config.yaml
model: "contrastive image-text model"
dataset: "photos with spoken descriptions (Open Images, Localized Narratives)"
train_examples: 101725
image_size: 64
crop_scale_min: 0.7
horizontal_flip: true
translate: 0.06
color_jitter: 0.1
tokenizer: "word"
vocab_size: 4585
loss: "sigmoid"
embed_dim: 256
encoder_arch: "resnet"
encoder_norm: "batchnorm"
encoder_activation: "relu"
encoder_depths: [3, 3, 3]
encoder_kernel_size: 3
encoder_stem: "single"
encoder_avg_pool_shortcut: true
encoder_widths: [96, 144, 208]
text_encoder_causal: true
text_encoder_width: 256
text_encoder_layers: 8
text_encoder_norm: "layernorm"
text_encoder_norm_position: "pre"
text_encoder_activation: "gelu"
text_encoder_mlp_ratio: 2
text_encoder_head_dim: 64
text_encoder_fused_qkv: true
text_encoder_bias: "none"
text_encoder_qk_norm: false
text_encoder_parallel_block: false
text_encoder_inner_norm: false
text_encoder_positions: "learned"
init: "orthogonal"
residual_init: "none"
optimizer: "muon"
muon_scale: "match_rms_adamw"
lr: 0.0037
momentum: 0.95
nesterov: true
orthogonalizer: "polar_express"
adamw_lr_other_params: 0.0022
grad_clip: 3.0
steps: 7300
batch_size: 256
epochs: 18.4
lr_schedule: "cosine"
final_lr_fraction: 0
warmup_steps: 1460
weight_decay: 0.1
adamw_weight_decay_other_params: 0
Rows from block 2 of the text encoder, named by matrix and row number. Rows with one number belong to one attention dimension. Each number is 500 + 25 x the weight over its row's rms, rounded and kept within 0 to 999. All counts start at 0. Numbers have three digits each. After the name is the row's rms in percent of the matrix's.
# q: attention query, key and value (stacked) (text_encoder.blocks.2.attn.qkv.weight, 768x256, the q third), inputs 0-85
# k: attention query, key and value (stacked) (text_encoder.blocks.2.attn.qkv.weight, 768x256, the k third), inputs 0-85
q.29 108:456545521518515438527538473524513514481466564486473470507487492518505486509508498498489515525492493496522462511512521448547520472517474516554499492472525496478533522506498516477477476539489509538503495505501492517493534499457529489524526496555478523509527488
k.29 103:531485519534490484549512505470503488456456482496492518461498484503488471523512539480517458495499513521457493473499432505474487505543494472478510521508464556529455483494483496524504490542484500482528476492520506525516549525462499510507489464546516545528493499
q.30 100:478532483523505524547509501491504506456470509474515537467492500521455500500483520467489547513501476505501483519536545511538495516498501466488546504500477477511479439500494472499517505494470483496502567501512511536547482531534545494455538506497489494447530542
k.30 105:457471479456491478466484497525484469528519533537481492502447478561520487525488517510492519494500451471449483481495424555446487541514514512548497524475487520499466537499522517515504515511529539449489422498495517492481480482518518510518470486515511441524483501
q.31 097:519520479463535510460526500483477516484491501495488492448525480501537496489518510501504532501532521514493538480482463516460496516492539484528487525479468493522464507513488550528500543510531526508455510496479533458474515515505486520491519502557469522517494514
k.31 100:508507481465497501516494438556474516558497505476503489537540510508497492549527500500489479463470509491480477493506514486486498485486493506503476489514497534468511526529523485495468478511466507513508477490529399511479510510513488491496531504491487514457521513
q.32 096:515498509541501500533504547534496477463503471501498500499463509544527556554535506507511529469496513471510492509504545523554512473492485496507481497485555495541471468531490517493540474536492477502524472517526470523540492480529517477489511494468488502501518479
k.32 094:478475528501503437487523525493584529478506496522487491484490528515510488459535490479485498494486551548509497445498482477499494502553506477469503488497514506508459512482499526490490474524512506489508539490482497481514501480457489486487480499487494515480479549
q.33 100:502502473499469485464483544466513527485451535569479492529477476547537515508479532525468500558451480443503481495463496455521493529517466474518494530486478504490497489483450504516481478467498504515516517472552456498471471481508487503515496494526527546498488537
k.33 100:516483493477462487513476486478461506522507487482517507489424474524482515513495488439505484533480521502506521485514497501493477507512506519455486474541532485505519493524498513492481504516497522445510515485453513504519505550518469495458480519499509493535489487
q.34 100:498451482499508514500536481514501495514511517481484506522482505516515497491484495506499534476484520530512505503482497526484464530481487528495494483506509499450579467491530490494512508513488498469538480478497506482493472497556532509508464467506541498536498475
k.34 098:496461523557477503506514518535491560515507491520485453507507483449531489516447482485492467547501477495460517453510498478545532550514501474469474530460450526480484512493518523493490541500500524533499492513524510510495470524477531521491508483526486481498526520
q.35 105:537530502533478503499491533487444479503531476518514511509543527471490514510514515465473490517534475484467506480502524497463500504523498475484523512509491488502458482480475511515556507504499478451490485492502509494503524493491529526531474473537498495525440557
k.35 102:473517498449502504486488509497500491502474465515468497496490505522499496509491457480529474503475498491520487514510488458498494505474509510525499511549537507471493484524514514474458513488452493471487496490497545446538502467480473502447536522533541502506499471
q.36 095:494520514503474483516506519504508477508510464487552560497538477510554536504496517489505563514517476471477479515529535452548457490515491517489475498507543514474460494562512504485469519433474519457507520557490520501509496469503517504506515514492503493553500479
k.36 097:511517491497494485534510508514513479569504466499466487461509512494496475472476471506509460518497486547507532492458495533520502500515532465519512548511488506517474508526456523473475520468506510507533528552455534541502517526522429501487468476519476503528471532
q.37 103:570443472494480525493474543481478516529516470500515474469521529509518495492538462469482490497469527521528453533474513519464485538486493555512534476492522489540495477516483490486536488489524491522493507459516454554510478487494469488515544499485462524526482489
k.37 101:469522516504498493513499467483543524484502478497559462486494524462558479483524498485530494494522550476498473532553506442500490501524509524457496505509515483500459506456480512522476469453494520489537531488467487484455552510475479459522490434487499492448535519
q.38 096:543526470504510488478518512492535491465482513500522512511522457480512507540470465499506495517526512477471512440486521515480500488525511536441489505524459486491502485530497522489483550478506493504520463497490487456486477458479507522490519488452482490530502478
k.38 097:493459470483512535510502539503508472543508528490479501478499519471521516504505507510510427468561452503507500520491515550491497510489484467499531492501477502533527521513485508507559513500473471539479508508526479484519524492523491473499491493498492464498474482
q.39 100:462499471480464516487503512507508514468459520497491528501533493485499525495486483493491519458496489499510535433479524483505465505528504455522468501479519496473556508489491495525526508471518463466531482480468484456511512491483465529475548519537462536508486546
k.39 100:486466497469477511512530513470505471524477521492531493506548470497474495495480509442514516488490523515476462529525497502499497493514518509505496518526470503458466535508463486525461501529504548505492493488492512520540431491515524522513503517455502547520490497
q.40 099:507515503490508453505510548513519546528521489491523527498504519462489537494506501501511465550464535530521455475522497494539458523460502518504518501483507516496493515522545471484509530545506487465515477460502463508486476527491461486488487518550489524481510481
k.40 101:501508495506505515508533503514491512505462468484502496473518514549562511507468523494556541473473511481523464526497466465530485498558455523487467512516479525501535463508508536507522525522497457514480509511511485532500454478505588498505524461484509482467500518
q.41 100:478517523449570490467523526530514476505500528482514493545521469488543478496515456527507494490489477535530477507500492506458477563507487484542561532468496509518544467492510479498519549469477532513527505484450475490481510501462508501483500535512480501502528503
k.41 108:509508516469503486486461530474481503507500480531521497504533529545536484496510497495489569529519496510497478498501487546514475486468516472474476493517455513533452484540476515481462551541514507507475478508499534481498475516491487471516524492497465511497515471
q.42 105:483534512481452486512519481520555496514521468480511491503479530491526454525514497475512464498494530533515480516484493496494500510490523525493469554491482522468481500477535469501507522464518505525491476481524523437536509473523489450484504463487485510474528485
k.42 100:522444457496493471473521517495494477498508514475549495525523460521529505460500521510505492477490494479528528497488509474507480487492473506523551457450490524516511477507527473489482480502480516513534528514496489551514494497490498468481514502493444514511492533
q.43 097:499535527535493499499462487474483533516526495502501532535507527503481514526485514523457441490492495502518505512495555506502519534472519521484514517518512486536519495533472494500485421489480540497534482543546529512519470508513481452533507532488510519493522486
k.43 095:490494494496491502499495515509484518533464508507466481465491508522506500513499490537508527505465539499493517517507524497521509517532507493531522501492506486463506533502488492535517515508530505476525483473555500497486518467521469488524502521476558469478482530
q.44 103:492513522513492474463495512496503510515516462500499499485515489512512496437522479470538500521548505457495498485466506483491479466466495472479501450434502478471503510505564522515487491478528499526466492482485498503507502511514485517525521492530502521495530510
k.44 101:452486508541473479496505493491523466511485543521520554499504513475492504531504504488499496447512547483505486522533511449506518462444479483520515518487548501435524454510520516474442514474497468523520495506445492522480513479508480489473499527531499565519513526
q.45 092:500545526485514514457504545499512492461484507463497506488509493515524472508529501461544557549477514483512562562523523482504485501473502504486521548488500485481489434474510546485491495495494518533480530506461462508561476445516554547515468535506481493540483522
k.45 095:528490529474506532522514503463530491504491487549453459514503523527507472511508503542545519465541461538509504480535478561506527511491510488498537496510506499537521502504469522488461445489475501488484523511520456537495518523538501509503480494469507468499552488
q.46 104:481514521494506499516515464481532514525439533511488513498483502501492477470476455472512502470527505549512461535528452504511526502483518531521459498443486477472501505536530472560552525468544498516474492532501545493540486536519490484475544427494473505491498491
k.46 110:520493503543521469503527515512515520528501499490524489496527502477559495503545514507509509482485501486460520491496486520513492512480513502527517469502515541480493547513524522487478456491500548482516498484480506550451481473481544492524508470489516507493531522
q.47 096:465478522522525528509539513470492530457524496499501500556490508492497491511457533478485487509471477499553476509493530514506451545479550482466486467496512519512498484487536486505553516503497514499529508435499494495483530462515498504533454496500513498556516478
k.47 094:503501527524491463486530564492524514497550491517475480478480510502508531490482482460483515489529498469499471501471459488513516495521512497487526491542487502534454486463498478496532506493513528510567508516520522516566453515476429487497473481449500506430507514
q.48 092:462503499520516498537513510478513477483473527478506519489509515518525497550503485536474508490488473497488533552511495522503512462493518458516478498486473493491457492467515525487513450521491504463522520494498492522507484533491483487466506530533486520459473539
k.48 098:441505474458509498510510463499513444459496504493489532472470503508472503486479506472528498454495479511504506469487510446485493433529466495467512532498527481540516502483462494528519501512482519518488507532492531489517485514518493521473492524508506510479507488
q.49 105:537505518515479488502512494501521495494529506501554515468490492477552517508481571518488523511481451505481543500531509549437523503452511522455465522522496497528551454507498548531485477521479469492537502485498522494478450496510494507472407501521480504524524490
k.49 108:451520530473516519511507464511495538527497461507459488521506511497506498504484477498502491511508507494492507474500450462535521503490513463508527479492536465514498538520490504495483521479536456494517538468487510495526476505538511479490493543505522491478475504
q.50 107:518526536483500511491501502499520505501450508513481515537491483475441492528493521508486450536489495500499494487511529519549426508549510455476503518522511492452539468488520455525468482512512527449536467549495490496488523473525501505534471531496499484513514516
k.50 103:507461518526492525528519508472493525498495492484461498489507511511463512565519488504480531512494485475488508531479504523550512489525480502520524541514461534496544473553463536514504517517532491514446517483486487492541483449507507540483514534496516505550514486
q.51 097:522499472501513467464508499546521548482471523475502511493503518474520534510516514503477490509483463479530509495499455475517451508485532500487531466476469544483489502486539477542487503496501525497517475477472511552543515528517474478516459494496518482469484493
k.51 099:516500506529496499495471501495488483474534471473477491478511508483538488505508428508498498500518482464487538515535546510440485525512437482471504487488486475534535468534510491448484539550554495530516534526501477486509479535525487511525478507488520499533490500
q.52 107:476493481493527509481497474499455511527562498533525487489481533491456518486491471499510537457485506553504458510492470540494504479484475491515513505528479488477540499470470483479505497534468501525478471531525467495491510489488499550507528475529503505461477493
k.52 103:490545512527504501491504504500486543469486526462514571457498514507507485496494466548446457516516521463560476487486537495509496492509478485525516465464532508481525508460521531546538483504499469499497451527490509459473450493514513481494500508500494502467502496
q.53 104:504479459512509495495496530529536526479477542473532477470479507464504525508454507515489514483433512465499529539473496482508524509510490504479458504525491501496509474452465506533474546512518481527470485518501520525495497484474496477484526490469503510485472521
k.53 098:491489480525510496509471535494508490475489537488516532528547469471500512484499536505495463491473501515506517479532476553489438466548496489485519484445502448543480484466513490446545507502483488461522512511508528470473506499486502495531457499518502442491482519
q.54 102:474508502470515524521539473528527532518496495490460508470482486496529470502509530531488509542484538459505526482482447476492488485495515432528521496545485543536512555512512520480494490538501525557495443493514487494499494514456481480479536520504536524479510500
k.54 100:489497474498537560503492517504506485500517525483499519512435510475476505489545476503528483488516493473521475441526552523512500481516489527431481514534478518512562489534535502451538499517494463485506506476532492519527474473450542461480494495487545476490544488
q.55 098:499470493492556491495518500476499497481512462535491483484497497466556501493528499498498531469470513503535521506471525462598487483528510523518530493565513510506491526461495504514499511463527494535513454532466535498491476536510479520487508505476463490493478470
k.55 101:508505486506494486521487524506503547507490544467464532546487505480499485448483474460465511515466532484489528512457522519451539532496487483479506519501527500528507472504448514522522462546484482490491499499477485480506549480519519481517507475516503473517476454
q.56 106:536529452478494480492511512522482494473507508488527459529526494486536473503520498513512489534521489502444511520503489532471510512529491480516523529514484521558468497507516514545501492486443501478502500508535485529553554505486510492450482448522511474541537475
k.56 103:461518486458508484499494528476497551496541451522491460515478532482515525462494496509518506530521468499494488450536482504481518501472484513510496503472504490509452527495497491457486540440495460491499472473461502477501492505515484491534517475488494491469476491
q.57 101:497451486501484512525472521528498471455468479540494494479505484494508466527473531473489487497489552488511457504492501474531477527463488505510458487508532514518541506533507520515525513515508498491505468516541489498519447470492477503511473515467493558531501509
k.57 098:484464553509483472516485524467543505537537499494527498515469507496476525520472468425512515533517503510490460517485516477496518546512497519496483527479513510518500495540479507489512485508489517515522521459485474535496480487464520502523527508458537550491494509
q.58 104:468517521469477542472464462443538526495476516499483530504507486525509484487524504454542500518461534506517521519510502511522465491498511501530527503524519472528472502489500477471491478499456549512508493472502474513517456491517550513510500527503545484480516541
k.58 098:449489551496475497499515489521493498502538495473515556496489525493478440498544529484508456501527491474465543490507480542503521473523510533464493515460524496534494502491485541507470489499463508487513545463503506531494528521471503542491499470514531513515482540
q.59 100:509518534546517511514543513517506531493530491468497529499459471463521486487511498491494495514455557521495537515491542470509505527460496533508546521545545499531567500536513538511506478503491540485547478476500518491513473492494531482508512482474500500524507500
k.59 095:474519482506510485507508504477508519471477472484479541475496526489503519483518515506510459486544537492470460483502536513479487519483515478517508462473498498511480535497473498508499488503473475515512483463510469516544532492503516475492491490454518527502449500
q.60 095:504487492510488449478501527505544462493482491461522528469528475492534525437497531460493470437484468446528521515552496505538485522498503511553472461512503496490497528510492513502495509547495547530520543501513525511507530542477515521509515541511482483515492509
k.60 098:513523566494514490499513463421491491506498497487465523514549457501469477537476514473514537475482510483464508502484526492494495483501505489478513502533529473462456524514514491493467472477491536489517556551499496535505489516497517534486480520461490501524481529
q.61 104:504499455487524525521503549461511486530505518453493501496469521476531480471494511472481478551539475495492490484477509434507496521471517476478464483510480487499531474484500495510547521490490497476487505538501488471513516481507539478468527466472489499441519502
k.61 098:494487515475499502482525530478506488524492486469537500510470516468556544482480509550530509501481493443484511501528460530527462465512491547493489477544490473523485521486517517513504486551489502534511486491508477544491519480466454505478466468484543514514488475
q.62 103:475550508522495525513510502465492499521528501497506515543467485493519547543453506539546494537450505500463501505515520515542538531472541494478517505533505514508463495503483545471502474522528512485529533477480512497496511471495510524520499475487520541479528480
k.62 099:537515509492506539521477530487514490491500504454457511530488538492516525464495507472487493462539463517514548514485508478488528528502501492549487466509488507528530516512484466550522499435548468508466501521509509497508477458486461517499466487521507491450516487
q.63 092:531502484502493478495490450546522496482515502469478459514458511493479521459521488471504482494495500529504521513511518501510508459511474495504494487466488507525538501522538509502497520523517514493439496505532489516563517500539460506464497520472532512495451515
k.63 095:496503515522479457516502506481467480463477527507500523490515484482508530492518499505520547481475568495504470484503516458455515482485479465507464477499473490435524466525499493538505507510528520491490466477527450502505507501514520498512493531481497515494479487
q.64 097:467539504526493478490523505535495536492541508564514508505457471506539486466475460502503514492543487510549466527479468527510520479507490490501496538450499500494479482485514506464451497474494509535500490492468461496494482520493497485445526526479486512518534528
k.64 098:494528529500483493509462448480529504481500547489503460513503462540513491519466493475477494478519494507453490489487511477495496558521480508516544466563519520511485504493501509490508517480517521499512507478520478505571530472563524515542507454530515484452465485
q.65 102:537486501514480498455485485482511471508465504485541493512453487506552482515517475513465509507455540534475516500520509466495497515511513431486505481487477511468505467524575475484525485506518495527542509482496485521510474522458496451489500511506522461489523482
k.65 101:493486480527487504508534489472491489493503533530495464537503512479514496507464519501525489521466517503502476505524512508538500527523510507541537505509480460481519501492566515464534488511541488470512518524495481485529491523503451500488498509525507476486490501
q.66 093:495482502553517468511509482503511502487512505508491489515520478514501527475488490496474486471505519516514505490473507526481514502482512520493481520508483516528497461493531552437476498534556509499491460477501490493514482503468503485516489550457486487498509504
k.66 096:483518528456525544488504470509492501502523508488493545444537482529460508550504524487484492508478519494544484458516510490565466472526485525534487461486502497500539482490462437484463539488508485500510504510498461529482492479523523539497495513541505501458454527
q.67 098:467463486493496507527494498508536546503527508515496484508427538514488467484532527513500479516521503506521468503482543489511488511507455469487514478511483501486509498500451515532484539449479485490489480554503508541480485547525526506444464512467463477485548465
k.67 096:510522521464467504471494525474467443468512462482515517461537509473536443480476475470471521512488478518495475473514521470488470488528544497516518483511469446495526510475528490490489520456530458495513505522487498474539504534484522479473507532530471477527495505
q.68 096:468520518521515494497524524422485436499544507499440456495493502517493518505473508518489521497502514482539509487509531507507485482548569529480507518507522551552535522456501516487488483494475563502495507529484492499519516521514522479535478522491538488522490524
k.68 097:472517479506497486515471501501530540443517536521485496516521459489471471472539472461542489527508503470485518483504536502514511488478488462518494536517483516541487480522494522484499535541496494497492495478518490494457487520516481488487514464496503478498486501
q.69 100:481514512508514549519526522484457483513506498479546491505515520482507495485521499494571519506478478497461501520504527433513496527517498494534492496500527484483512474504460448532478522502494522505438499521492509545502480498494477501501483492520519501490479546
k.69 094:507509475513513499503483517488518458499496499530493470469513535471536500503514511516471433479497506532542507520510497541479496458492501456408541520504492472500486476490550514499521543490506506502512498483504477499547507522503527505536479480523450476464499490
q.70 096:495520465532452500467478462471522469486510535517522523531521485469515544512491497517520481559445524494488531485515527498457486498484479493522527538517486465515515449541511495509505495516463478479469479501509510492551494532526512532526508485476526453500482515
k.70 096:518509460486517520514494528504523486505512506504431545496457510488486468521485516480476528466458509505475518517470493509514496529509515495536477500476543472554497531489479489479510529513524512472460523475477501539473523461483485497470499472480479465516540500
q.71 094:535569597501500470464481484498521498515497514529500538491486478481484481535497530494492506528534508500483504472493504479454510472533530465472531497515520491564481522519509492506517504516511482509450519469530553517501490514519503480512492508480459511519484444
k.71 093:493519499468498481521522494473462496503554465505523562518460514546493500508431522480503502509502474508509507536466466502492539481509494484480495513495500522492510563496489506488492489504535520475512480542502516511489486463506479558468483523472528529456470456
q.72 101:490490498559530492536524493524479492499478523550505461466533484535518517474509573472473541488513466488508491484527473512484510550482523439529518492486517497469495456465498445520499536513473474495483507492500491524486522519487546532509504467514496514483505531
k.72 100:540488503502534470463500519478487493466508557512476526500543481519491510502523458493503509493482518541493487501493506481478509497478487489519522516490511545451523487493513467498492526442529505513484504482511496527518505476485459513485521563508504466491509497
q.73 094:472573503509498504506527503461532494527507489531503493485508451490481488478488484520507530492522458492466519519502493487470474496507508508468521498485520474523522536496536512511479512527535467505482462471527543526527442543516466507437501472511475502550518451
k.73 097:504513486497486497493477476499495466504467493497491517505474544510490507467514492496490544511516519498478519533465511467525514491528483520490527512520507510509493535503478499523507529457508517493472544476511524512484502497525498472510497484518459476495508473
q.74 092:475528509496477521501515513472514490480521512544540500490515477485508532500525471498496535548489540511512499526502470514478536467487492506469488516502491503519521517482500492538535511470514458513538500495492524478502507470500450439493509546523504512441491518
k.74 094:517481487518510538527474465508500547479475496499518460472538507483451477468489505491544452543501518470522503532513494439494462476529461510520476491492492485492491560475529510463529498543525462500491496491554502515503454463532479462524488455483506494484473539
q.75 097:502501489492506468546525494503530511518512537475472464563492482482462482483514490479496546486507477535521494493456506482472482486499473535468484496502488466471501506500515512503502501493462548518477484497528479531483509505506545513453473533487533503512516475
k.75 098:501553519516481506539456570504496508479494499485458483459477555500544491511523514500466514531548539517502553498457534475508516489445488515498493477506507497477503479453503502526487499586509461535495472501503522460486504495534473490486527527537465506538482496
q.76 103:518510530471495484477493470476522554519510503520488504492528467480467495522507524530516471481528458498521518499465465470528526491456473465482514545473495507490490447502491474479505534508485456495506490487504545527484512473481498499516526536503514534481519528
k.76 097:510514507514544504509481479527514476523485491525508494507479482525462535481453498520495507510543513474500506516506547446509459482500541490506552521536511476527501531461510521466462483452519552474503479571490512491508511500495517506457449489527493449461488475
q.77 096:475467528448507548541536522484483486543520459526529489522513510480520497514540501486484502493491487507523514529510473475510491478482505483517483509456484476495491482499527494545557535502484482532456534479511531544484453460504519475494457530486463536489509506
k.77 103:482502499503498455519478561493496492492553454477490481490465526473482517429523455489489474490535493463476526496543535492461527488456519506504510494520475507439508513505553538540508485494524488550522466499538467500477491489482517530522523529525522487456507451
q.78 092:444465472536496518494469553543465496526515471508519513485511475458483547468482513528464486474547502483548515521488504505498480510518535484501508475415507505488481490514504491536470502500423489470473502512477468524488498513506494553492472525461509473438494487
k.78 094:522494484535509488476509490483505458449486523444477500498483494504506484499493512495473531556512482511493465506498528520507494468525489495486533496531498507527555480506504526505505474471468489532517498521497564498460512476530491510529519552528462501521509506
q.79 100:478482520486450478534508502544465521473500529494508527509462520464512479490501468531514484542503511473519494464508514520473489518512485502486475484509508435527492476457487528469495489505488524505546522475489492498471487501457479489467499501506482480452497522
k.79 099:521483525478467503543504526465513464456493482537498480447548539458533508533505536503510551507527460495461477540507499495506502481544480503501521515489476485479517504505451526483488518533490464478485475472506530464475511514522530475499495457494529519516504466
q.80 095:493530483461521467499510494492517500536544518527519457490538464476528479543527447513486492542494496495500525523503491528502494490460510502547502556498479482541496537514504475480458475498471505507537495463458492498510538519508513520519503470478485461453524512
k.80 095:520494521502472506501492507493489513419461467491536509574496505495453469554459500454537508474491507515485513528473486510515512518478479535498523493507484457489532512486518511462497512487495524523500485532506507461519533468546526536482511467497528483544487531
q.81 105:489513515513559485496532527460479492479500523499508511460511491518539449511491483490466526498536509476451485517504501500469508503474508523504494530533493466511467521457499507523504546524486495521519552476554500508458496548512482451514492504459465503504480468
k.81 102:449458475446511529513477507480529458492466528526506476502529506512475542487532513560503482492482529491475507514501541506541473522508490497490469533539506523496476534497457535514474488515526522480497474517513517527461505490524485506507500477513526482561487534
q.82 109:506525494508487490475496500469482482496490481520492490469459499553531521484437531486533536479497482500499472502489447504485524495513496447510521546538462517520486525512513504523487477508468509532495483467507501562489516461511549466504477512486534473515516490
k.82 110:475475486519527490513516480503502565513474542534476472503542502529536499449512499538509476493506479484561453478474517508539524499518495492533523472529482571522491503458530485471460495515524512529508542500472523511493501538507504508476534513527464504483485465
q.83 098:493499506520548499495489491532505488491498525526506526504467513523466501487505539491494469512452472468481489552503499530464433514514517502492496528488460499504515540493546503516528513484540471497511489443572567493508503494494533488542470519526503507470521493
k.83 097:505544508525506456534463502501516509525517503476471520462528538486484492501510471540439532482519546519542531562472493480527496497518491491510501476484479475515506505523517503510500469536491459509492491489482490556500514490497492453474486457517491457508522511
q.84 097:477500508501466497506516467491516525476500575495496539498472489457433502487520555542485490470486486517500516488523476550498508468496467514458486524513494514453502489543496502490543535507520475436456499493517504471524470479470464503474493492517485521508494526
k.84 102:499509487503509474507501529547447502503500450484458516484489480506503517504510469463492516500527536468516540502453515514489522495507548512492513488529510468525497475485529522468526478498517498495507503476523532498506519478527520471461495504526470535514470528
q.85 098:511488507519508488504470494445513493474500460489518539504495480523518498501497487516497543448439549490502505496491528516501491507518491551501486472497476491532507466484471504495476518518479536461471460517505518473577527481456516472498522559470513512503457468
k.85 097:494500518496525494491479498511484521564515507526462503446537484524467487539533471473466499523534531489467541521513499504480534500507479508546521486521512476507509495466474486514506481534500484486534505483521460486498482490507506508483475494467464464464509515
q.86 103:484508515513499454456523471462472471522515499538519489492504518493529489529491466510513550501534458544496450522514469511519523489449486435539517500426519564539494492470487480491498535432515461508505489508509472493500461480528512505505530504508479503525486461
k.86 099:489485488481496472520494435479484517466519519509516503524483462490482532511484485541527498522467504513496485533523514490525471524550507489512496496504460519499465511491504470513496475497457562483501520502527497541486555520536552462512506486535524519466546491
q.87 092:480495551515474499519524447525508498509513416530492507464483518527457497507498481526571465484511487472517505462483475493495503509490468487480489496520477556449498466482462510486438518482469528505516455534527498474503495515497523514503492512533521460516480497
k.87 085:468540442482489483513482495518480521492504552491494502515504490454528515502511461509511512476502506519510521478481479503486517487527509520501492455495538481505482452514510467524495450463483490525504514492490523496523510536540473432501470515498475501491522495
q.88 100:490558481486505523512544484515521473466515530525523536495507503508495524483514491519458530443466485479526502462519521544495445490476528506530494476472510506497492528466459480464505499492472551455495456454503508529513512478500506489485501497534491518497506516
k.88 103:510489488515476509512495502460514518483481482474485491497497513483545519525515495454490477517519488496509551541447522507481520509483539498486572542510462465484473491509500489454477496496525519504514536462488539538505538518472490468490516458471492476490471542
q.89 092:485515543510462501504477530516463469529501456512459514476512519487475495519505508504499542487442493553505483463460502512489488477471492506536523482516523475505488508501530483500492461474447499488490481515465544478498482504518510478537505456455494482518512546
k.89 094:451538503516445457495537510483508550472524478476471521486475481503491482532493546435505504468449464455469502524503498510475526500496468537456471497500492518485506520495454477497491498482498540482505517486513455511553547470467520507464523542483471514513531475
q.90 088:536489546496464524442502495484445497518501489498499506468487495508544509485510502507491454499493506482494533476490509472484529503517538478517490515510463492487496520475538529493500449482508525527523465533462518515543491504463517490535494497507515481499435525
k.90 095:501499524507498500529464475504562520520513542514523491489504478515520488542540496495506478471492498488515494496522493499542476509518489521510505500520525499522505454497502530463492543536505486464547458537503485462471468487499492519510474529479491513514489489
q.91 094:474496511480507475498511459502530550510495495488538541508480511523527483468458472490503484489510490495479480497562554494542489503496516499478496482479539509456435541545542492509490519487520507484493495489525502451478535516461483487490480468494491482508518486
k.91 097:525493511488474490497548510473530521537478528502465464517509526532539521478477490501497500489493541510457467481522491497480514517477489528489484463510516498495496538511462471505461497470532539478495520514521498457537516461483533532482473495516452465499490541
q.92 097:488429517456533494463532506506500440463510524510489503490497498489473524512539497535533480424498555480510500512503517549471530506538479527489497491496522529499490457529460491504476486495492499512506512538507498530489524499492464518483481498540512540501491460
k.92 096:495540449515498528512517516513485529505518497504503467502490451501425493521476513521514485507547483532503498474507494531473477529513527470462477482533537487495478504514484493495509457480502474477555484507458521481497479500534500498526462504454499495529485521
q.93 096:544500481484494479492524525516502452506514533509518531502449481445473465517522478514517490489522491519534512535517499554503457505483528464480453510458482505484487484503464470487508542544477512508475493426515491531516492450493525551465444501475488478496493497
k.93 095:493512503506527487494546487470512495524533472456490498513507529458558512504512544493510514508499488494512475495508538523523505519480530519535506504523499494498462468522490519538514481473464527521541529512505501535479491470499479482495465528530496485475492544
q.94 110:467528512554496513476535490498498518503527497457479506513558473521494492515518456449479500493527502494499463486542510515492501518493495489491482514511515438504522516471455533522492499412470536538505514498515488506504491505461526529530496486487539513481487485
k.94 109:508474481490485479478461535448500522492519503523526503496493533454487497506520526472521554516527522533496499532450464499500514496496525501525493504490525502518530504554485451535417522537500504464487446516518460518558492491524513529481498526469481517524504499
q.95 095:458481502479496517431496488522480495500492492496537500494483497485523516486495477508517534508539451517486523457519516479473516525549526474464479500491487496469540481467519515539476531527497518492486520509539527487493507475453480550509543537514493546475472459
k.95 098:497511537480550472517498507501508476527514530483491471465551463498502544519487500506489501453502546494550462491503463494511555493519490513453533515505483499461458467507571501537503555493500487517479467540524519497476431558497485505540487545501494478492487509
q.96 099:461486499521515512520496513496488495475502474470452456511457496524472514546512514534518498452504502516513507506517469500500503532494463447487491518552472507519530481524510481516495484473506482526487497530534562474544482522524478513514497493460507492458523469
k.96 098:476562501512508478498504485469476542528472511519500516498537491507470459484502514479518516534507484508498529538554504448518484524516550494504476449488546499541478481521497467504484499508491494438541521521488451478522467508454500486480456510521460504501515468
q.97 097:504466557497484491525492478500524457494522524486507481467477504495464502526528528512498497523493512481567496524551497478468495476527491531509480458531479498521535499512507508519500501477476479499502529475530529489494517517475501453507477500522459521463516523
k.97 091:534493452496546499512481465511529486504507488493492475464517502450495480492492497510498502491511548476477507518481510544481464481505496483485461557471539504519493492529503546503489494496498459511506517523480507512491499525496479502521494508439534518480486507
q.98 101:529536504486517477446457473490492485545542488512487509499497527486533483480487489485518493470475511509492527541508550536519494503470510498485482501512517471474520548500525553475471502485526494457489492506470481487463473533518501473571472514521484479485517510
k.98 104:477439535493531506487502511532519530512509471503546511496496522476514452528517491523561508495516532474524521495480501511525498471538532491536489484490511501451474457482475514473536506539519538498539483481504516559517547503561460481498478499457512489518478512
q.99 093:485527478503512495465495504539487464520522498490492530505497499515499534456485509555514517547515528499514515456499558496511483516500491523490533533477489487496533476561485511539516509529542504485524478515486499512468506527485497487531486484443524512450481524
k.99 096:481490547522481481485518506467535550525489485486488483433460450511452455497503493496487504481484509473487453502506558499482492536491502520485471501559506481488473448516508498479530547500502521547547485543508501490473536517532501512535512474545464485465524474
q.100 101:549509537472511539514512507523492480502471445520509485531517496502495547517532502474489515503485479492467515508512520482484514490566473522504497503494493482493544543504512492514494536474503512499526460541469534510476464522500533470482512520499522445481475488
k.100 101:484532503477478502534471499525501524468500517497498507481527534545468455490498511547441490500500478467498480531443515479535506498513466519452495558464489480493445529494514537498488527536456505504484464475509484539502455470468496482501531539482488494508500503